python train.py --moe="top_k" --experts_per_token=1 --patch_size=[8, 8] --lr=0.0016
Rows from block 4 of a small masked image model, named by matrix and row number. Rows with one number within an expert belong to one neuron, the router's apart. Each number is 128 + 32 x the weight over its row's rms, rounded and kept within 0 to 255. All counts start at 0.
Before each expert's rows are labels from the 100 images, of 14976, where the router gives the expert most weight on average: "patch colour" is the nearest of a few named colours to the mean colour under the peak. Only what is clearly more common there than usual is listed. The data: photos of plants and fungi (iNaturalist).
# router: router (model.blocks.4.mlp.router.weight, 16x128), inputs 0-127
# up: expert up (model.blocks.4.mlp.up, 16x256x128), inputs 0-127
# down: expert down (model.blocks.4.mlp.down, 16x128x256, transposed), outputs 0-127

# expert 5
patch colour: brown
router.5 [111 115  91 115 158  88 131 102  77 198  85 134 108 131 123 138 138 132 124 113  73  88 106 101 130 197 121  97 184 144 137 107 160 131 115 151 123 155 182 149 145 117 128  74  91 115 155 136 118 111  76 132 160 138 190 135 144  89 108 159 163 143 151 148 147  95 153 110 154 129  99 130 135  99 132  74 140 162  88 176 131 115 138  94  32 140  90  74 151  70 111 116 143 136 103 169 174 171 150 160 103 124 117 107 141 166 142 145 163  88 127 115 140  94 146 125 134 124 228  83 172 141  51 191 149 111 171 131]
up.0 [131 134 136 237 156 194  92 127 119 157 167 116 146 148  80 119 103 103 107 136 164  96 115 109  83 144 126 111  90 143 162 147 117 124  85 139 148 127 132 113 144 166 201  99 131 121 132 119  95 138 130 133 105 122 138 134 110  65  98 135 135 128 115 182  71 157  79 152 151  90  52 135  90 186 158  92 152  82 106 131  90 116  60 100  83 130 111 176  69 137  88 152 119 105 190 116 151  59  98  82 183 128 101  94 132 145 164 157 185  71 108 164 141 133 168 143 163 132 130 121 130 144 119 112 134 136 135 103]
down.0 [119  60 144 115 136  90 149 106 131 118 122  91 139 114 125 149 131 113 151 117 135 129 162 132 155 129 110 140 184  94  80  46  96  94  99 141 127  78 138 164 171 128  65 161 135 102 114 180 199 129 165 127 165 133 117 128  76 127 127 113 100 116 158 128  69 183 151 144 158 148 132 127 121  93 133 114 193 177 158 203 110 143 163  98  99  57 117 105 142 105 124 127 117 192 140 134 137 179 150 167  68 125 114 146 183 159 101  89 148 157 106 165 144 115  67 104 103 156 137 196 148 124 108  59 115  89 148 125]
up.1 [187 130 101 140 102  90 132 110 182 135 147 154 134 150 102 140  89 137 122 162 130 117 113  64 115 150 183 117 101 177 191 184 125 130 136 172 213 154 168 140 166 130  98 108 139 172 156 136  72 101 184  40 201  97 118 120  87  79 131  41 162 139  98 139 131  92 122 120  79 156 109  83 182 140 136 155 137 144 114 122 148 127 159  95 133 118 131 121 133 129 156 127 189 129 108 102 104  84 159 117 139 120 138 186 144  96 140 112 118 142 128 120 189 135 120 114  71 180 119  82 131 153 107  93 122 138 156 155]
down.1 [111 130 109 117 136 101  72 106  98 113 106 135 101 122 208  64 140 165 114 102 133 147 148 137 128 147 135 133 143  97 139  94 104 144 201 112 131 115 109 143 119 165 118 109 130 176 101 165 150 199 102 130 147 103 119 152 146 136 140 155 137  78 202 130 104  99  90 171 132 126 129 150 104 153  57 150 230 137 122  71 164  97  98 108 108  92 119 145 110  63 147 158 157 120 159 175 146 128 126 173  89  91 145 177 130 144 107 149 165 145 131 124 127  97 153  46  74 148  86 190 127 123 117  87  66 153 137 106]
up.2 [123  99 167 123 105 122 162 140  96 161 100 139 119 153  79  98 112  61 130 121 111 115 171 102 108 182 129 155 138  90 142 167  76 171 120 179  75  87 152 142 165 172  88  80 152 133 138 152 100 169 126 168 122 124 135 121 109 167 114 119 140 134  75 131 116 137 124 137 186 107 121 112 163 145 142 140 155 127 184  47  93 123 148  93 127  85 144 150 114 121 104 197 150  82 121 168 156 128 132 132 127 163  45 133 197 111 105  75 170  92 155 115  65 125 156 125 156  99 153 140  92 141  87  87  76 127 179  68]
down.2 [113 104 131 149 144  97 160 110 121 157 168 125 104 200 129 120 145 111 130  96 149 116 149 144 133  62 149 172 129 129 117  82 101 130  87  49 154 103 144 156 134 124 136 123 158  87  89 165 170 154  96 138 176 149  97 202 102  74 135  95  86 167 156 144 123 152 103 141 118 218 171 113 134 159  90 135 109 144 140 133 159 155 155 119 136  83  45 143 148  89 143 134 161 140 140 102 142 163 108 114  94 113 101 115  70 183 127  68 150 156 127 107 148 180 116 160 114 214 137 106 131  89 115 125 112  51 147  94]
up.3 [151 157 133 206 147 186 129 143 170 163 175 116 162 160  91 132 120 116  84 154 131  99 126 102 115 137 102 123 111 186 171 115 118 168 125 160 150 118 118 111 167 107 131 124 181  95  95 129 122 119 178 127 128  78  99 105 123  84 115 140 145 119  84 157 101 106  51 162  88 101  74  94 103 158 155 102 166  87 147 103 148 107  59 130  42 163 132 188  52 117 124 126 105 106 148 137 168  81 109  82 144 132 156  87 124 127 148 124 172 151 131 118 135 186 179 127  96 190 102 125 111 152  67 128 152 129 161 117]
down.3 [156 139 194 113 154 136 176 139 116 121 163 168 131 109 132 135 140  77 200 169 122  88 141 122 103 141 147 174 154 139  61 105  55 114  80 142 124  91 150 160 211  99  79 174 156  52 119 116 175 132 173 119 117 154 118 139  68 129 111  85  89 131 103 134  93 186 125 161 209 121 120 105 144 138 119 153 146 133 164 122  82 156 162  71 125 132 121 126 127 103 131 125 128 120 145  96 122 102 110 133 129 162  59  99 140 141  89  94 127 156  98 139 123 150 143  97 101 169 114 104 113 154  54  97 178  95 134 170]
up.4 [142 145 137 126 135 136 181 116  90 151 143  92 112 154  98 126 143  98 118 126 117  71 232 112  93 138 115 154  67  83 123 170 100 174 100 159 104 112 105 149 150 125 124  90 131 152 119 135 128 177 166 172 107  98 125 132 139  94  82 142 149 144  81 125 120 119 126 115 159 148 127 133 147 183 100 133 140 102 161  49 103 127 122  92 146  83  86 161  97 120 123 156 150 110 129 135 142  83  87 120 120 150  79 107 217 141 135  79 229 115 158 104  76 150 152 124 220 116 127 103 125 109 111  65  88 132 154 146]
down.4 [154 111 106 106 127  92 132 117 111 159 144 126 152 147 119  82 124 109 148 118 124 116 167 192 119  93 154 171 139 107 136  61  95 123 116 108 147  70 135 183 165 134 105  98 118  73 116 174 141 188 131 139 172 162  95 150  81  66 138  96 101 183 182 141 117 194 153 153 150 174 124 123 126 149  76 171 149 130 181 165 157 199 179 106 149 113 101 147 151  77 166 151 147 146 109  76 149 112 134 146 106  90  92 146  93 141 131  47 175 151 109 163 114 136 103 126  79 194 137 140 117 121 103 121 115 104 132  65]
up.5 [132 150 108 169 126 189 147 140  85 142  92  66 132 148 130  76 117 138 122 103 114 123 105 178 123 151 125 116 133 105 185 117 151 157 134 162  75 108 104 143  67 145 120  74 172 130 141 128  53 125  97 175  70 102 124 133 109  98 113 163 147 113 143  90 104 162 110 124 146 145  91 116 141 180  67 130 166 139 102 145 157  79  59 132  90 172 180 200 129 169  76 114 134 138 140 163 131 132  78 161 202 151 151  59 133 148 168 131 154 152 161 145  87 144 114  95 121  97 130 134 121 153 126 126  83 183 146  71]
down.5 [197 104 125 141 154  96 151 133 164  81  91 174 163  74 168 118  79 127 173 111 130 136  95 192 111 123 120 142  45  83 130 124 204 116 148 139 143 169 126 115 167 151 143  92  81 151 129 143 117 137 138 149 164 167 113 120  65 127 131 106 125 127 132 160 124 169 192 124 133 140 119  48 139 121 121 190 181 107 141 169 130 113 165 156 127 109 180  91 134 178 151 160 139 110  82 141 123 106 101 194 129 148  97 212 150 116 150 102 144 130 130 114  96  58 114  88  85 126  99  96 137  79 131 112 151 136 111 133]

# expert 4
patch colour: brown
router.4 [ 70 118 178 144 134 129 125 145  69 160 112 124 120 140 114 161  85 127 117 129 135 148  87 159 115 168 105 154 162 153 165 164 146  98 126 140 155  83 138 138 147 131 142 136 144 104 119 105 157 101 171 125 130  75 120 118 150 174 114 109 208 135  95 178 184  98 150 127 176 147 101  93 125 104 221 136 168 132 123 131 147 106 129 106  85  76  81 118 130 160  96 208  91 143  76 166 183 121 144 203 136  69 120 174 186 120 194 129 136 130 146 119 109 108 139 103 110  79 120 163 102 115 157  54  96 121 132 110]
up.0 [130 188 136 204 146 188 128 193 134 155 167 112 131 189  77 109 109 113 114 113 111 103  91  95  93 127 136 165 136 125 104 151  73 147  88 158 121 121 140 143 165 140 148  97 140 123 125 125 108 118 113 123 133 109 110 172  81 134 107 170  69 124 109 135  98 142 117 121 121 117 139  97 101 186 148 125 194 102 188  96 119 104  93 110  56 114 128 167  75  94  99 140  98  86 145  92 158 111 150  61 139 159  91 110 105 120 107 140 229 127 109 137 111 185 144 193 147 163 134 122 142 126  43 133 123  90 137 136]
down.0 [109 144 167 179 134 165 115 144  93 119 137  82 160 176  91 146 116  89 109 180 112 101 109  83  82 142 127 147 145 128  79  94  79 134 108 124 142 113 130 127 158  82  81 126 165  67 179  96 144 168 163  68 140 163 119  69 143 129  85 158 144 138  89  93 127 135 125 156 196  77 118 156 131 187 133 107 151  93  93  72 132 151 121 177  90 165  95 205  84 128 177 134 107 101 141 112  97  53 152  97 134 125 122 100 126 143 147  97 166 121 114  95 146 139 131 178 172  93 173 109  87 159 118 102 142 157 172 141]
up.1 [151 144 151 249 163 211 113 141 103 115 142 137 162 170  78 132  94  98 137 175 137 115 113 122  72 110 153 157 130 159 124 177 119 125 103 144 126 130 130 116 140 139 151 125 149 132 143 103  87 166 134 126 108  86  81 135 116 103 106 124 114 143 134 167  59 114  94 151  98  72  98 140 114 178 160 124 158  85 140 100  99  52  71 134  16 109  79 148  61 134 126 156 137 105 126  79 162  92 140 103 172 152 113 133 139 134 118  97 165 104 159 111 103 158 130 116 136 137 144 146 122 142  82 101 126 111 175 156]
down.1 [128 149 167 187 157 200 140 125 104 140 173  71 130 148  97 125  86 113 119 158 147 109 101  84  93 171 153 122  92 106  65 111 107 139  66 192 142 142  89 140 156 127 113 172 157  87 167  63 108  89 146 135 130 140  86  76 139 144 149 133 132 167 114 143 127 126 116 138 187  87 103 122 153 147 197  95 126 139  98  57 123 137  88 138 106 155 150 152 126 139 144 120 125  77 144 129 171  60  56 108 116 154  56  94 162 132 155  99 165 143  81 127  95 108 143 137 152  99 147 136 109 142  84 102 190 112 156 102]
up.2 [ 99 113 239 179 137 136 132 120 111 116 104 169 111 111 131 167 136 118 128 166 152 124 113 111 106  56 168 157 192 112  67  92 103 135 152 144 148 111 130  98 130  55 143 166 134 136 134 138 156 127 150  78  77 118 140 133 177  96 160 187 150 133 115 124 126  97  91 147 139  51 152 155  83 110 105 119 133 132 122 153  54 128 155  93 110 151 127 117 109 155 113 121  81 130 129 122 153 113 116 143 113  97  52 114 190 119 121 115 135 120 153 166 130 157 156 143 126 166 120 118  83  69 125 145 172 147 172 231]
down.2 [ 69 121 136 155  88 134 126 141 148 153  84 135 133  88 125  89 164 128 192 171 133 175 125 193 170  86 124 101 126 159 154 112 150  80 145 132 100  78 163 109 119 102 105 140  52 130 146 121 158 126 201 124 100 132 167 108 111 126 138 157 125 121  55 108  78 117 111 131  86 164 149 182  77 110  69 126  91 158 124 180  93 146 108  85  91 132 114 171  69 145 116  92 121 173 112  81 127 157 161 117 187 103  84  81 153 113 161 140  91 115 139 126 146  90 113 164 188 135 132 145 188 106 160 120 145 143 112 175]
up.3 [109 134 250 159 128 126  97  79 104 116 118 128  97  83 110 118 132 117 137 155 123 114 124 142 128 168 151 166 122 152 115 169  76 105 158 146 106 106 126 166  98   8  91 158 139  99 129 101 144 150 124 122  91 142 107  67 164 116 168 187 132 106 128 178 115 111 174 156 174  80 141  80 143 132  98  97 111 135 158 126 159 130 163  89  90 136 154 163 107 129  93 145  86 109 114 168 148 149  80 135  90 114 154 126 183  92 122 114 125 155 120 128 116 122 222 114 132 111 115 166  89 106 128  65 120 130 125 181]
down.3 [135 164 138 145 116 143 139 146 119 123 104 123 135 117 167  76 184 120 141 116 145 140 105 167 120 130 108 148 115 135 146 131 114 136 129 154  77  85 136 149 122  78 119 205  40  87 114  67 143 176 175 155 106 121 156  91 121 107 115 162 125 120 103  93  34 114 102 139 142  66 153 161  64 154  87 139 115 177 130 161 132 128 107 119 128 137 109 168 102 118  97 137  91 144  90 118 130 168 130  45 162  86 163  85 114 129 156 139 128  88  86 124 112 149 177 202 179 129 159 174 174  80 157 101 152 112 126 181]
up.4 [112 176 134 234 143 199 138 137 112 142 135 128 143 186  29 114 112 127 137 157 115 109 102 102 104  92 123 126 120 116 143 171 110 101 117 159 136 132 142  86 130 155 156 134 207 144 140 129  72 135 138 118  92 125  92 132 140  90 103 125 149 122 102 164 107  94 105 139 137 106 100 140 135 196 155 148 151  73 115 135  98  43  89 139  50 105 110 160  44  95 123 131 152 107 175  99 207 100  88 151 165 135  97 123 119 122 166 128 193 113 131 119 115 173 113 136 130 113 131 130 113 116  91 136 119  97 145 116]
down.4 [ 96 138 158 129 152 170 140 138 104 142  92  93 102 159  61  83 120 142 175 187 119 117  90 113  61 166 145 166 118  93  84 156 138 141  89 183 161 159 104 119 169 142 119 192 190 106 151  83 112 127 171 119  80 154  97  89 140 109  96 161 164 145  55 125  94 135  91 153 181  89 117 126 120 178 185 111 162 121 116  73 111 119 129 165  99 155 157 106  64 179 110 115 119 116 158  91 162  66  67 106 125 166  96 126 127 131 156 142 158 116 103 135 131 116 184 183 146 115 120 142  89 152 111 109 147 149 153 116]
up.5 [ 98 111 170 171 122 165 187 123 106 146  75 120 106 133 103 110  96 131 113 120 164 134 184 148 109 137 150 140 181  73 115 145  88 159 102 158  77  97  52 157 186 100 110 134 143 151 154 142 146 150 153 102  82 142 120 112 158  91 128 132 161 139 130 112 103 145 149  95  89  67 192 162 127 186 105 138  98 156 120 154 110 137  94 121  39 117 176 201 111 141  94 119 181 116 164  81 161 116  89 173  82 140  63 125 159 137 135 153 153 135 153 172 125 127 162 148 129  81 122 129  60 109 168  90 109 124 104 136]
down.5 [100 134 106 177  94 176 123 157 105 196 142 140 137  96 126 211 178 105 108 105 190 139 185 170 131 186  94 161 134 159 164 106 153 119 107 141  56  88  92 159 138 120  93 133 101 170 156  97 120 188 124 161  92 133  85 102 133 109 162  97 140 131 132 101 115 129 129 109 132 158 159 147 125 150  72  71  72 127  84 114  92 152  91 160 156 141 155 164  83 135 138 131  95 104 127 126  81 118 165 121 173 120 107 126 123 148  96 143 155 192 125 122 120  84 197  95 181 127 139  86  88 134 119  96 100 130 190 164]

# expert 2
patch colour: green
router.2 [150 117  92 104  90 153  93  97 108 104 135 150 131 142 156 173 108 128 106  94  85  90 177 101 115 148 120  93 123 229 171  99  75 169 153 120 103 100 126 137 122 125 105 143 158 109  80 171 116 120  75 125 132 135 200 127 171 123 180  98 151  74 150 120  73 111 145 118 102  72 129 126  97 131 115 102 115  97 103 119 146 118 143 189 135 137 116 161  91  97 150 119 165 182 160 125 181  59 115  86 159 132  86 160 117  77 128 126 175 202 138 106  94 173 137 132 166 159 162 177  95 153 125 118  88 157 183 139]
up.0 [184 147 148 129 131 155 155 137 122 139  92  76 133 171  90 160  50 141  97 149 129 110 134 125  98 111  99 143 126 175 108 140 142 133 135 154  89 124 132 122  78 111 123  64 140 154 164 128 110 147 197 100  95 106 108 165 111 114 130  84   9 140  88 178 134  77 151 165  84 150 156 141  79 139 190 137 159 114  98  74 104 143 114 144  95 112 166 160 128  92 119 142 201  96 160 145 111 131 130 130 133 225 102 109 158 140 146 152 162 124 154 121 100 129 129 144  88 101 115 111  49 136 121 164 129 134 168 102]
down.0 [ 98 164 120 164 108 146 103 138 130 190 151 159 103 139  94 122 118 137 153 127 135 107 143 130 125 130 225 158 236 114  51 109 112 160  99 113 137 115 173  86 163 142  96 102 123 119 154 173 167 167 141 123 150  95  75 149 124 133 177 149 180 173  90 121 114 130 102 130 109 106 175  77 114 116 156 127 107  81 197 152  86  56 178  75  92 110 161 116 128 106 127 108 148 121 115  90 142 155 125 177  99 128 106 133 144 109  58 106 143 116 139 173 128 170  99 140 128 174 135  75  93 113 133  98 142  84 111 142]
up.1 [130 161 120 242 176 180 152 147 150 142 124 110 158 165  83 141 124 113 136 147 135  65  79 102 104 131 147 132 124 174 113 116 136 128 115 147 125 111 114  98 147 145 139 123 187 141 116 128  76 115 150 131 136 105  88 130 119 102 109  94 135 130 146 146  94 140  80 129  98 110  93 114 163 223 111  94 166 102 164 144 117  98  72 142  39 153  99 157  70  91 106 128 129 120 146 117 168  80 120  82 133 150  92  87 130 158 102 115 201 149 114 168  83 157  80 165 172 152 119 135  90 141  62 121 141 118 175 159]
down.1 [169 118 131 160  99 181 145 105 151 131 139  95 112 110  96 124 136 119 111 177 140 185 155  63  98 119 115 131 112 151 114 126 114  82  83 151 148 163  50 141 146  35  95 125 157  92 119 148 140  98 173 106 143 200 138 149 122 101 122 150 149 174 140  75 110  80  81 124 162  75 104 173 118 109  95  99 115 177 138  24 163 129  99  94 113 136 144 124  98 117 145 102 178 138 128 117  95 140 152 109 143 172 138 137 146 130  94 146 154 177 149 145 177  95 138 141 105 102 168 127 133 145  76 209 133 140 182 103]
up.2 [154 131 107 149 162 149 109 133 145 139 141 114 116 141 103 113 107 106  80 133 109  96 155 172  96 113 166 116 118 117 148 147 112 174 124 115 151 151 117 112 192 161 115 107 185 168 148  93  89 102 148 144 127  87 104 130  68 102  96 137 172  66  99 170 120 150 114 184 100 126  60  65 215 100 182 100 194  76 155 110 200  98  44 132  78 152 185 149  99 170 139  83 111 142 142 126 159 150 136  78 164 145 120 110  81 131 137 130 143 127 156 116  67 152 176 138 113 161 120 116 117 141  97 128 143 145 125  90]
down.2 [151 107 131 175  62 151 146 177 102 116 113  96 108  54 151 145 180 111 117 122 147 138 136 139 168 109  67 159  60 122 133 141 142 160 128 179 105  97 135 143 145  38  94 106 100 108 120 127 135  86 179 128 109 119 162 143 150  95  96 170 106 160 117  91 152 107 159  81 136 122 167 171 127 174 130 121  86 184 114  76 131 121 134  50 140 114 171 145 151 181  98 144 112 162  80 129  82 148 159 114 175 117 131  99 156 125 155 137 137 185  89 124 107  48 161 178 115 122  99 160 101  88  99 161 129 135 148 150]
up.3 [200 151 127 108 119 130 115 125 163 164 114 136  92 134  88 138 116 142 157 121 120 171  93  19 132  95 129 119 192 153 109 156 106 181 157 142 140 105 162 121 153 148 181  83 106 115 106 159 161 103  97 155 143 166 139 157  89  72 120 118 143 163 169 155 151 189  89 121  82 150 118 123  74 144  94 142 118  86 108 114  68 144 139 155 125 107 119 120 100 108 103 177 176  56 124  83  96 112 145  90  68 122 123 128 116 186 100  68 174 119 117  78 156 141 128 145  95 175 148  91 134  73  99  93 159 148 135 127]
down.3 [119 108 171 124  92 113 105  95 163 143 152 154  91 110 155 112 145 161 148  59 134 152 224 211 100 109 147 128 142  88 167  51 135 155 106  81 111 123 105 110 155 163 131 150  80 155 127 120 153  91 112 140 124 109  98  67 110 102 156 157 119 129 139 149 121 168 190 159  84 146 149  78 108 100 129 115 175  96 132 143 137 144 131  93 141 151 153  98 149 126 131 111  85 139  80 135 131 166  92 118  98  68 150  88 118  65 112 120 109 141 164 102 100  72 202 138 110 108 110 171 124 152 170 132 162 149 103 210]
up.4 [144  87  88 102 120 169 110 131 120 146  82  94 155 101 146  63 153 113  91  71  84 133 169 119 150 139 105 123 122 125 139 175 143 121 154  93  99  82 137 157 149 198 157 135  93 186 102 151 127 129 172 142 213 109 129 124  30 137  56 137 242 112 117 133 109 130 119  63 170 123 147 133 172 143 111 142  85 146 145 143 164 125 143 125  92 136  74 135 119 142  87 160 115 118 102 119 109 147 133 122 135  84 113 154  97 151  92  67 112 110 124 121 157 113 124 105 177 167 164 122 105  80 106 112 130 127 160  86]
down.4 [154 130 188  69 136 114 152 132 155  53 180 146 110 165 142 113  68  97 110 141 108 154 115 114 127 127 101 142  92  77 140  94 131 170 156 155  85 135  67 115 148 206 123 161 152 143  98  67 140 103 158 156 110 116 132 113 100 148  87 140 116 127 115 136 170  68 106 122 157 159 114 144 174 104 155 116 168 140  87 112  98 167 139 144 201 145 175  52 156 127  89 151  86  95 172 101 160 150 173 141 164 167 187 152 159 117 122 133 111  85 114 148  93 153 173  97  66 115 112 183 141 179 126 128 154 128 132 133]
up.5 [140 142  83 120 107 122 126 121 157 168 111 167 140 127 102  96  97 103 157 114 125  93 150 112 115 140 132  90 107 129 128 142 119 160 143  78 117 100 163 131  74 152 210 115  98  94 126 163 163 162 104 103 200 105 108 161  55 165 112 104 106 160 157 169 120 171 173 128 106 136 107 137 130 119  76 137  92 148 175 112 101  99 129 161 134 159  84  94 117  98 117 167 150  68 113  76 178 108 119 121  95  56 160 177  74 141  99 124 109  61 205 105  98 172 119 166 173 105 146 160 148 119 106  66 117  84 140 160]
down.5 [142  46 145 130  90 133 111  78  86  84 118 126 130  94 165 103 181 148 153 113 140 174 136 137 153  50 164 117 128 110 134 128 186 140 119 122 110 165  96 115 159 180 126 176 111 196 129  70 111  73 165 160 132 164 117 103 128 115 114 161  93  87 122 108 139 103 156 162 140 152 109 162 163 117  75 155 150 100 107 135  88 173 116 161 174 177 156 120 187 156 141 133 137 129  82 141 136 175 135 113 134 101 144 156  83 106  92 147 108 101 105  93  68  67 177 131 112  60  98 141 137 115 130 178 157 127 103 194]

# expert 13
patch colour: brown
router.13 [152 132  42 145 159 110 126  58 141 164 126 190  79 112 117  85 150 177 124 126  70 132 144 144 127 148  72 142 139 106 135 110 171 155 135 133 143 124 142  87 157  97 150 121  61  95 180 194 136 136 139 150 117 100 177 139 162 153 121  78 109 144 178 174 132 124 177 122 187 204 100  90 114 150 109 142 107 149  44 187 157  96 203  93 127  93 150 132  96 123 106 100 159 145 116 111 161 136 128 152 167 127 124 102 136  57 103 122 166 155 114 139 142 148 147 162 137 122 177 109 167 116 120 138 132 149 156 101]
up.0 [183  70 175 158 159 155 106  80 127 166 202 147 101 150 130 107 120 138 124 126 117 112 204 106  99 101 163 110  98 122 114 140 112 187 179 223 129 115  80 117 173 125 128 112 138 150 102 129 154  94 124 152 138 116  91  94 146 173 166 122 152 150  90 123 139 156  95 119 154 104 104  75 110 130 181 139 143 118 147  89 103 114 100 160  91 119 157 158 108 173  69  87 160  95 142 134 122  89 116 142  85 100 140 118 118  98  84 106 169 178 108 128 175 146 105 118 120  65 129 150  45 136 106  73 169 158 124 180]
down.0 [ 70 118  86 162  78 159 118 145 129 177 121  95 107 112 128  86 129 137 136  56  77 131 184 165 212 112 114 139 134 170 196 121 110 159 112  78 142 135 137 141  70 185 113 108 141 108 115 155 107 104  74 118 110 100 117 122 148 105 155 130 137 143 143 122 134  86 154 132 107 136 112  93  76 172 168 125 121 153 139 123 200 136 104 127 119 162 142 208 128 114  99 142 101 159 132 148 114 111 128  88 138  84 220 104  45 167 153 145 166 131 192 156 123 133  94 127 111  91 139 165 102 122 119 125  84 103 142  77]
up.1 [ 99 161 135 166 130 148 102 161 146 109 118 141 171 126  84  99  79 106 123 141 129 107 159 104  94 147 135 134  82 111 117 149 128 102 130 170 144 121 189  97 135 141 142 124 183 172 142 143  64 157 136 108 165  91  97 155  64 128 128 149  96 120 113 155 107 107 110 170 126  74  58 124 135 177 163 110 128  67 129 139  89  42  24  58 102 173  68 153 100 150 134 110 170  87 171 156 147 101  78  95 170 131  92  85 109 127 136 134 146  83 126 117 126 160 154 107 139 123 115 154 158 175 143  96 175 136 131 121]
down.1 [ 90 116 120 220 160 193 128 113 139 150 129 127 123 147 116 110 123 104 135 106 121 107 180 180 182 144 122 144 139 108 171 132  95 183 142  91 120 118 185 137  61 155 104 169 141 138  95 143 105 111  85 135 132  79  88 126 116 117 179 122  92 141 199 115 104 112 151 113  91 125 148 118 140 213 122 136 112 133 191 104 169 107 117 116  71 153 147 191 117  83 121 129  90 166 130 131 136  90 105 101 124 106 214  94  86 107 131 175 191 177 166 179  75 125 112 138 120 117 137 171 121 140 115 122  94  97 153 129]
up.2 [103 112 112 174 124 132 137  71  60  94 112 145 122  86  91  83 145  82 133 160 103 152 134 154 136 169 169 138 145  95 134 119 117 130 116 142 109 129 103 184 116 148 122 134 137 165  36 113 134 119  90 139  88 117 112 128 107 152  92 121 134 111  71  89 129 116 159 127  78 121 111 127 182 126 196  90 142 109 137 100  97 129 113 119 108 115 101 136 135 127 217 131 136 192 146 128 163 141 132  61 185 159  74 117 227 125 116 176 160 111 112 144  79 100 142  99 220  95 166 137 141 135 131 119 114  97 116  79]
down.2 [110  87  67 126 143 112 131  66 114  88 109  95 137 168 126  70  78 105 116 136 139 128 163 151 226 168 159 106  78 127 144 167  78 161  81 120 163 100  96 148 111 199 160 170 143 139 135  78  95 169  88 131  67 129  99 157  98 107  54 107 103 112 138 110  89  74 169 135 106 112 139 171 153 165  80 178 131 170 149 116 168 109 110 143 200 138  82 131 146 132 100 156 124 143 171 146 141 101 156 118 114 173 150 114 134 170 107 157 170 107 156 137  90 163 126 110 134 144 119 129 119 137 174 108 112  95 143  94]
up.3 [126  72 123 143 112 136 167 104  97 112 138 153 106 140 118 180  99  91 109 171 166 136  87 108 163 145 170 173 129 103  46 160 104 112  94 124 173 128 115 132 154  65 170 185 122 151 144 104 118  96 185 110  79 165 100 168 170  78 102 129 150 138 173 106 145  46 186  83 123 136 141 186 159 133 113  82 109 142 130 102 106 113 150 112 116  67 200 147 139  94 129 141 146 164 156 111 146  82 145 126 126 160 129 142 153 148 157  94 132 150 104 208 164 110  91 112  77 135 118  87  89 119  94 115  96 118 126  83]
down.3 [ 87  61  61 197 211 140  96 122 118  63 123 101 119 130 107  64 103 153 123 114 153 122 131 154 208  91 112  81 131 129 174 112 137 173 142  87 128 110 110 105 134 142 147 141 178 157 128 122  94 134  88 148 107 141 123 145 131 132 130 116 138 116 150 131  85 135  93 150 124 120 111 124 170 131  60 184 160 171 125 133 186  79  89 112  67 169 131 130 104  92 133 110 147 143 171 160 114 153 109 111 130 119 171  26 115 153 154 160 125 121  84 125 191  73 150 120 123 133 116 140 148 167 163 154 149 146 140  82]
up.4 [167 161  97 183 146 196 104 132 133  87  56 109 119 113  66  79 125  83 116 183  99 115  90 109 132 193 121 123 114 114 131 106 138 132 104 122  78 143 138 152 103 182  95 124 172 137 168 178  69 160 109 136 118 108 118 121 124 140 162 179  94 127 171  93  91 141 152 203 152 104 155 108 119 167 120 122 156 118 185 127 170  93 106 107  79 130 163 224 108 156 165 108 170 147 128 113 140 141 104 126 122 148  74  86 152  73 114 190 165 118 139 115  86 113 173 109 125  94  97 121 112  95 114 129 130 164 153 127]
down.4 [160 157 106 197 127 157 139 129 127 129 116 127 139 108 110 107 115  99 123 132 123 130 199 162 130 170 161 129 197 149 111 125 144 193 156  95  86 133 122 155 109 136 103 190  77 133 102  94 129 130  88   8 128 111 117 180 183 113 132 177  93 114 172 108 111 136 180  97  67 117 158 113  74 164 114 120 128 161 142 138  84  73 125  95 108 101 141 130 108 150 161 155 143 186 131 104 106 117 137 117 174 113 129 141 201  97 130 116 158 172 112 100 107 128 177 213 113 120 125 131 147 125 165 137 114  75 158 117]
up.5 [129 155 158 139 132 134 123 230 161 121 124 105 128 189 136 169 120 128 111 132 177 132  42  72  91 108  81 179 115 178 112 168  81 132 128 128 185 124 172 123  95 105 131 107 123  93 178 153 131 106 184 135 154  92 121 149 126 116 153  97 137 107 155 169 122 132 102 147 140 111 143 111 132 148  84 120 131 109 143 136 174 130 123 141 153  81 211 113  72 109  30 136  96  41 118 158 151 115 155 117 146  93 172 148 130 146 188 104 182 119 108 149 176 148 130 142 123 144 133 139 125 134  80  91 113 105 117 150]
down.5 [151 125 106 190 137 164 140 109 112 141 129 135 108 102 165 144 135 141  94 132 111 113 103 186 102 140  89 109  99 175 103 105 206 129 134  98  70 135 114 151 115 135 104 156  37 104 120  93 201 154 108 119 116  98 160  94 163 150 110 127  96  80 135 112 133 128 176  79 138 152 137 140  55 161 112 145  56 172  87 102  70 124 114 116  97 114 133 164  96 154 188 142 102 146 106  71  62 122 173 103 221 153 126 112 186  95 126 111 153 132 153 128  85 105 147 164 125 121 116  86 140 154 154 148 152 120 147 120]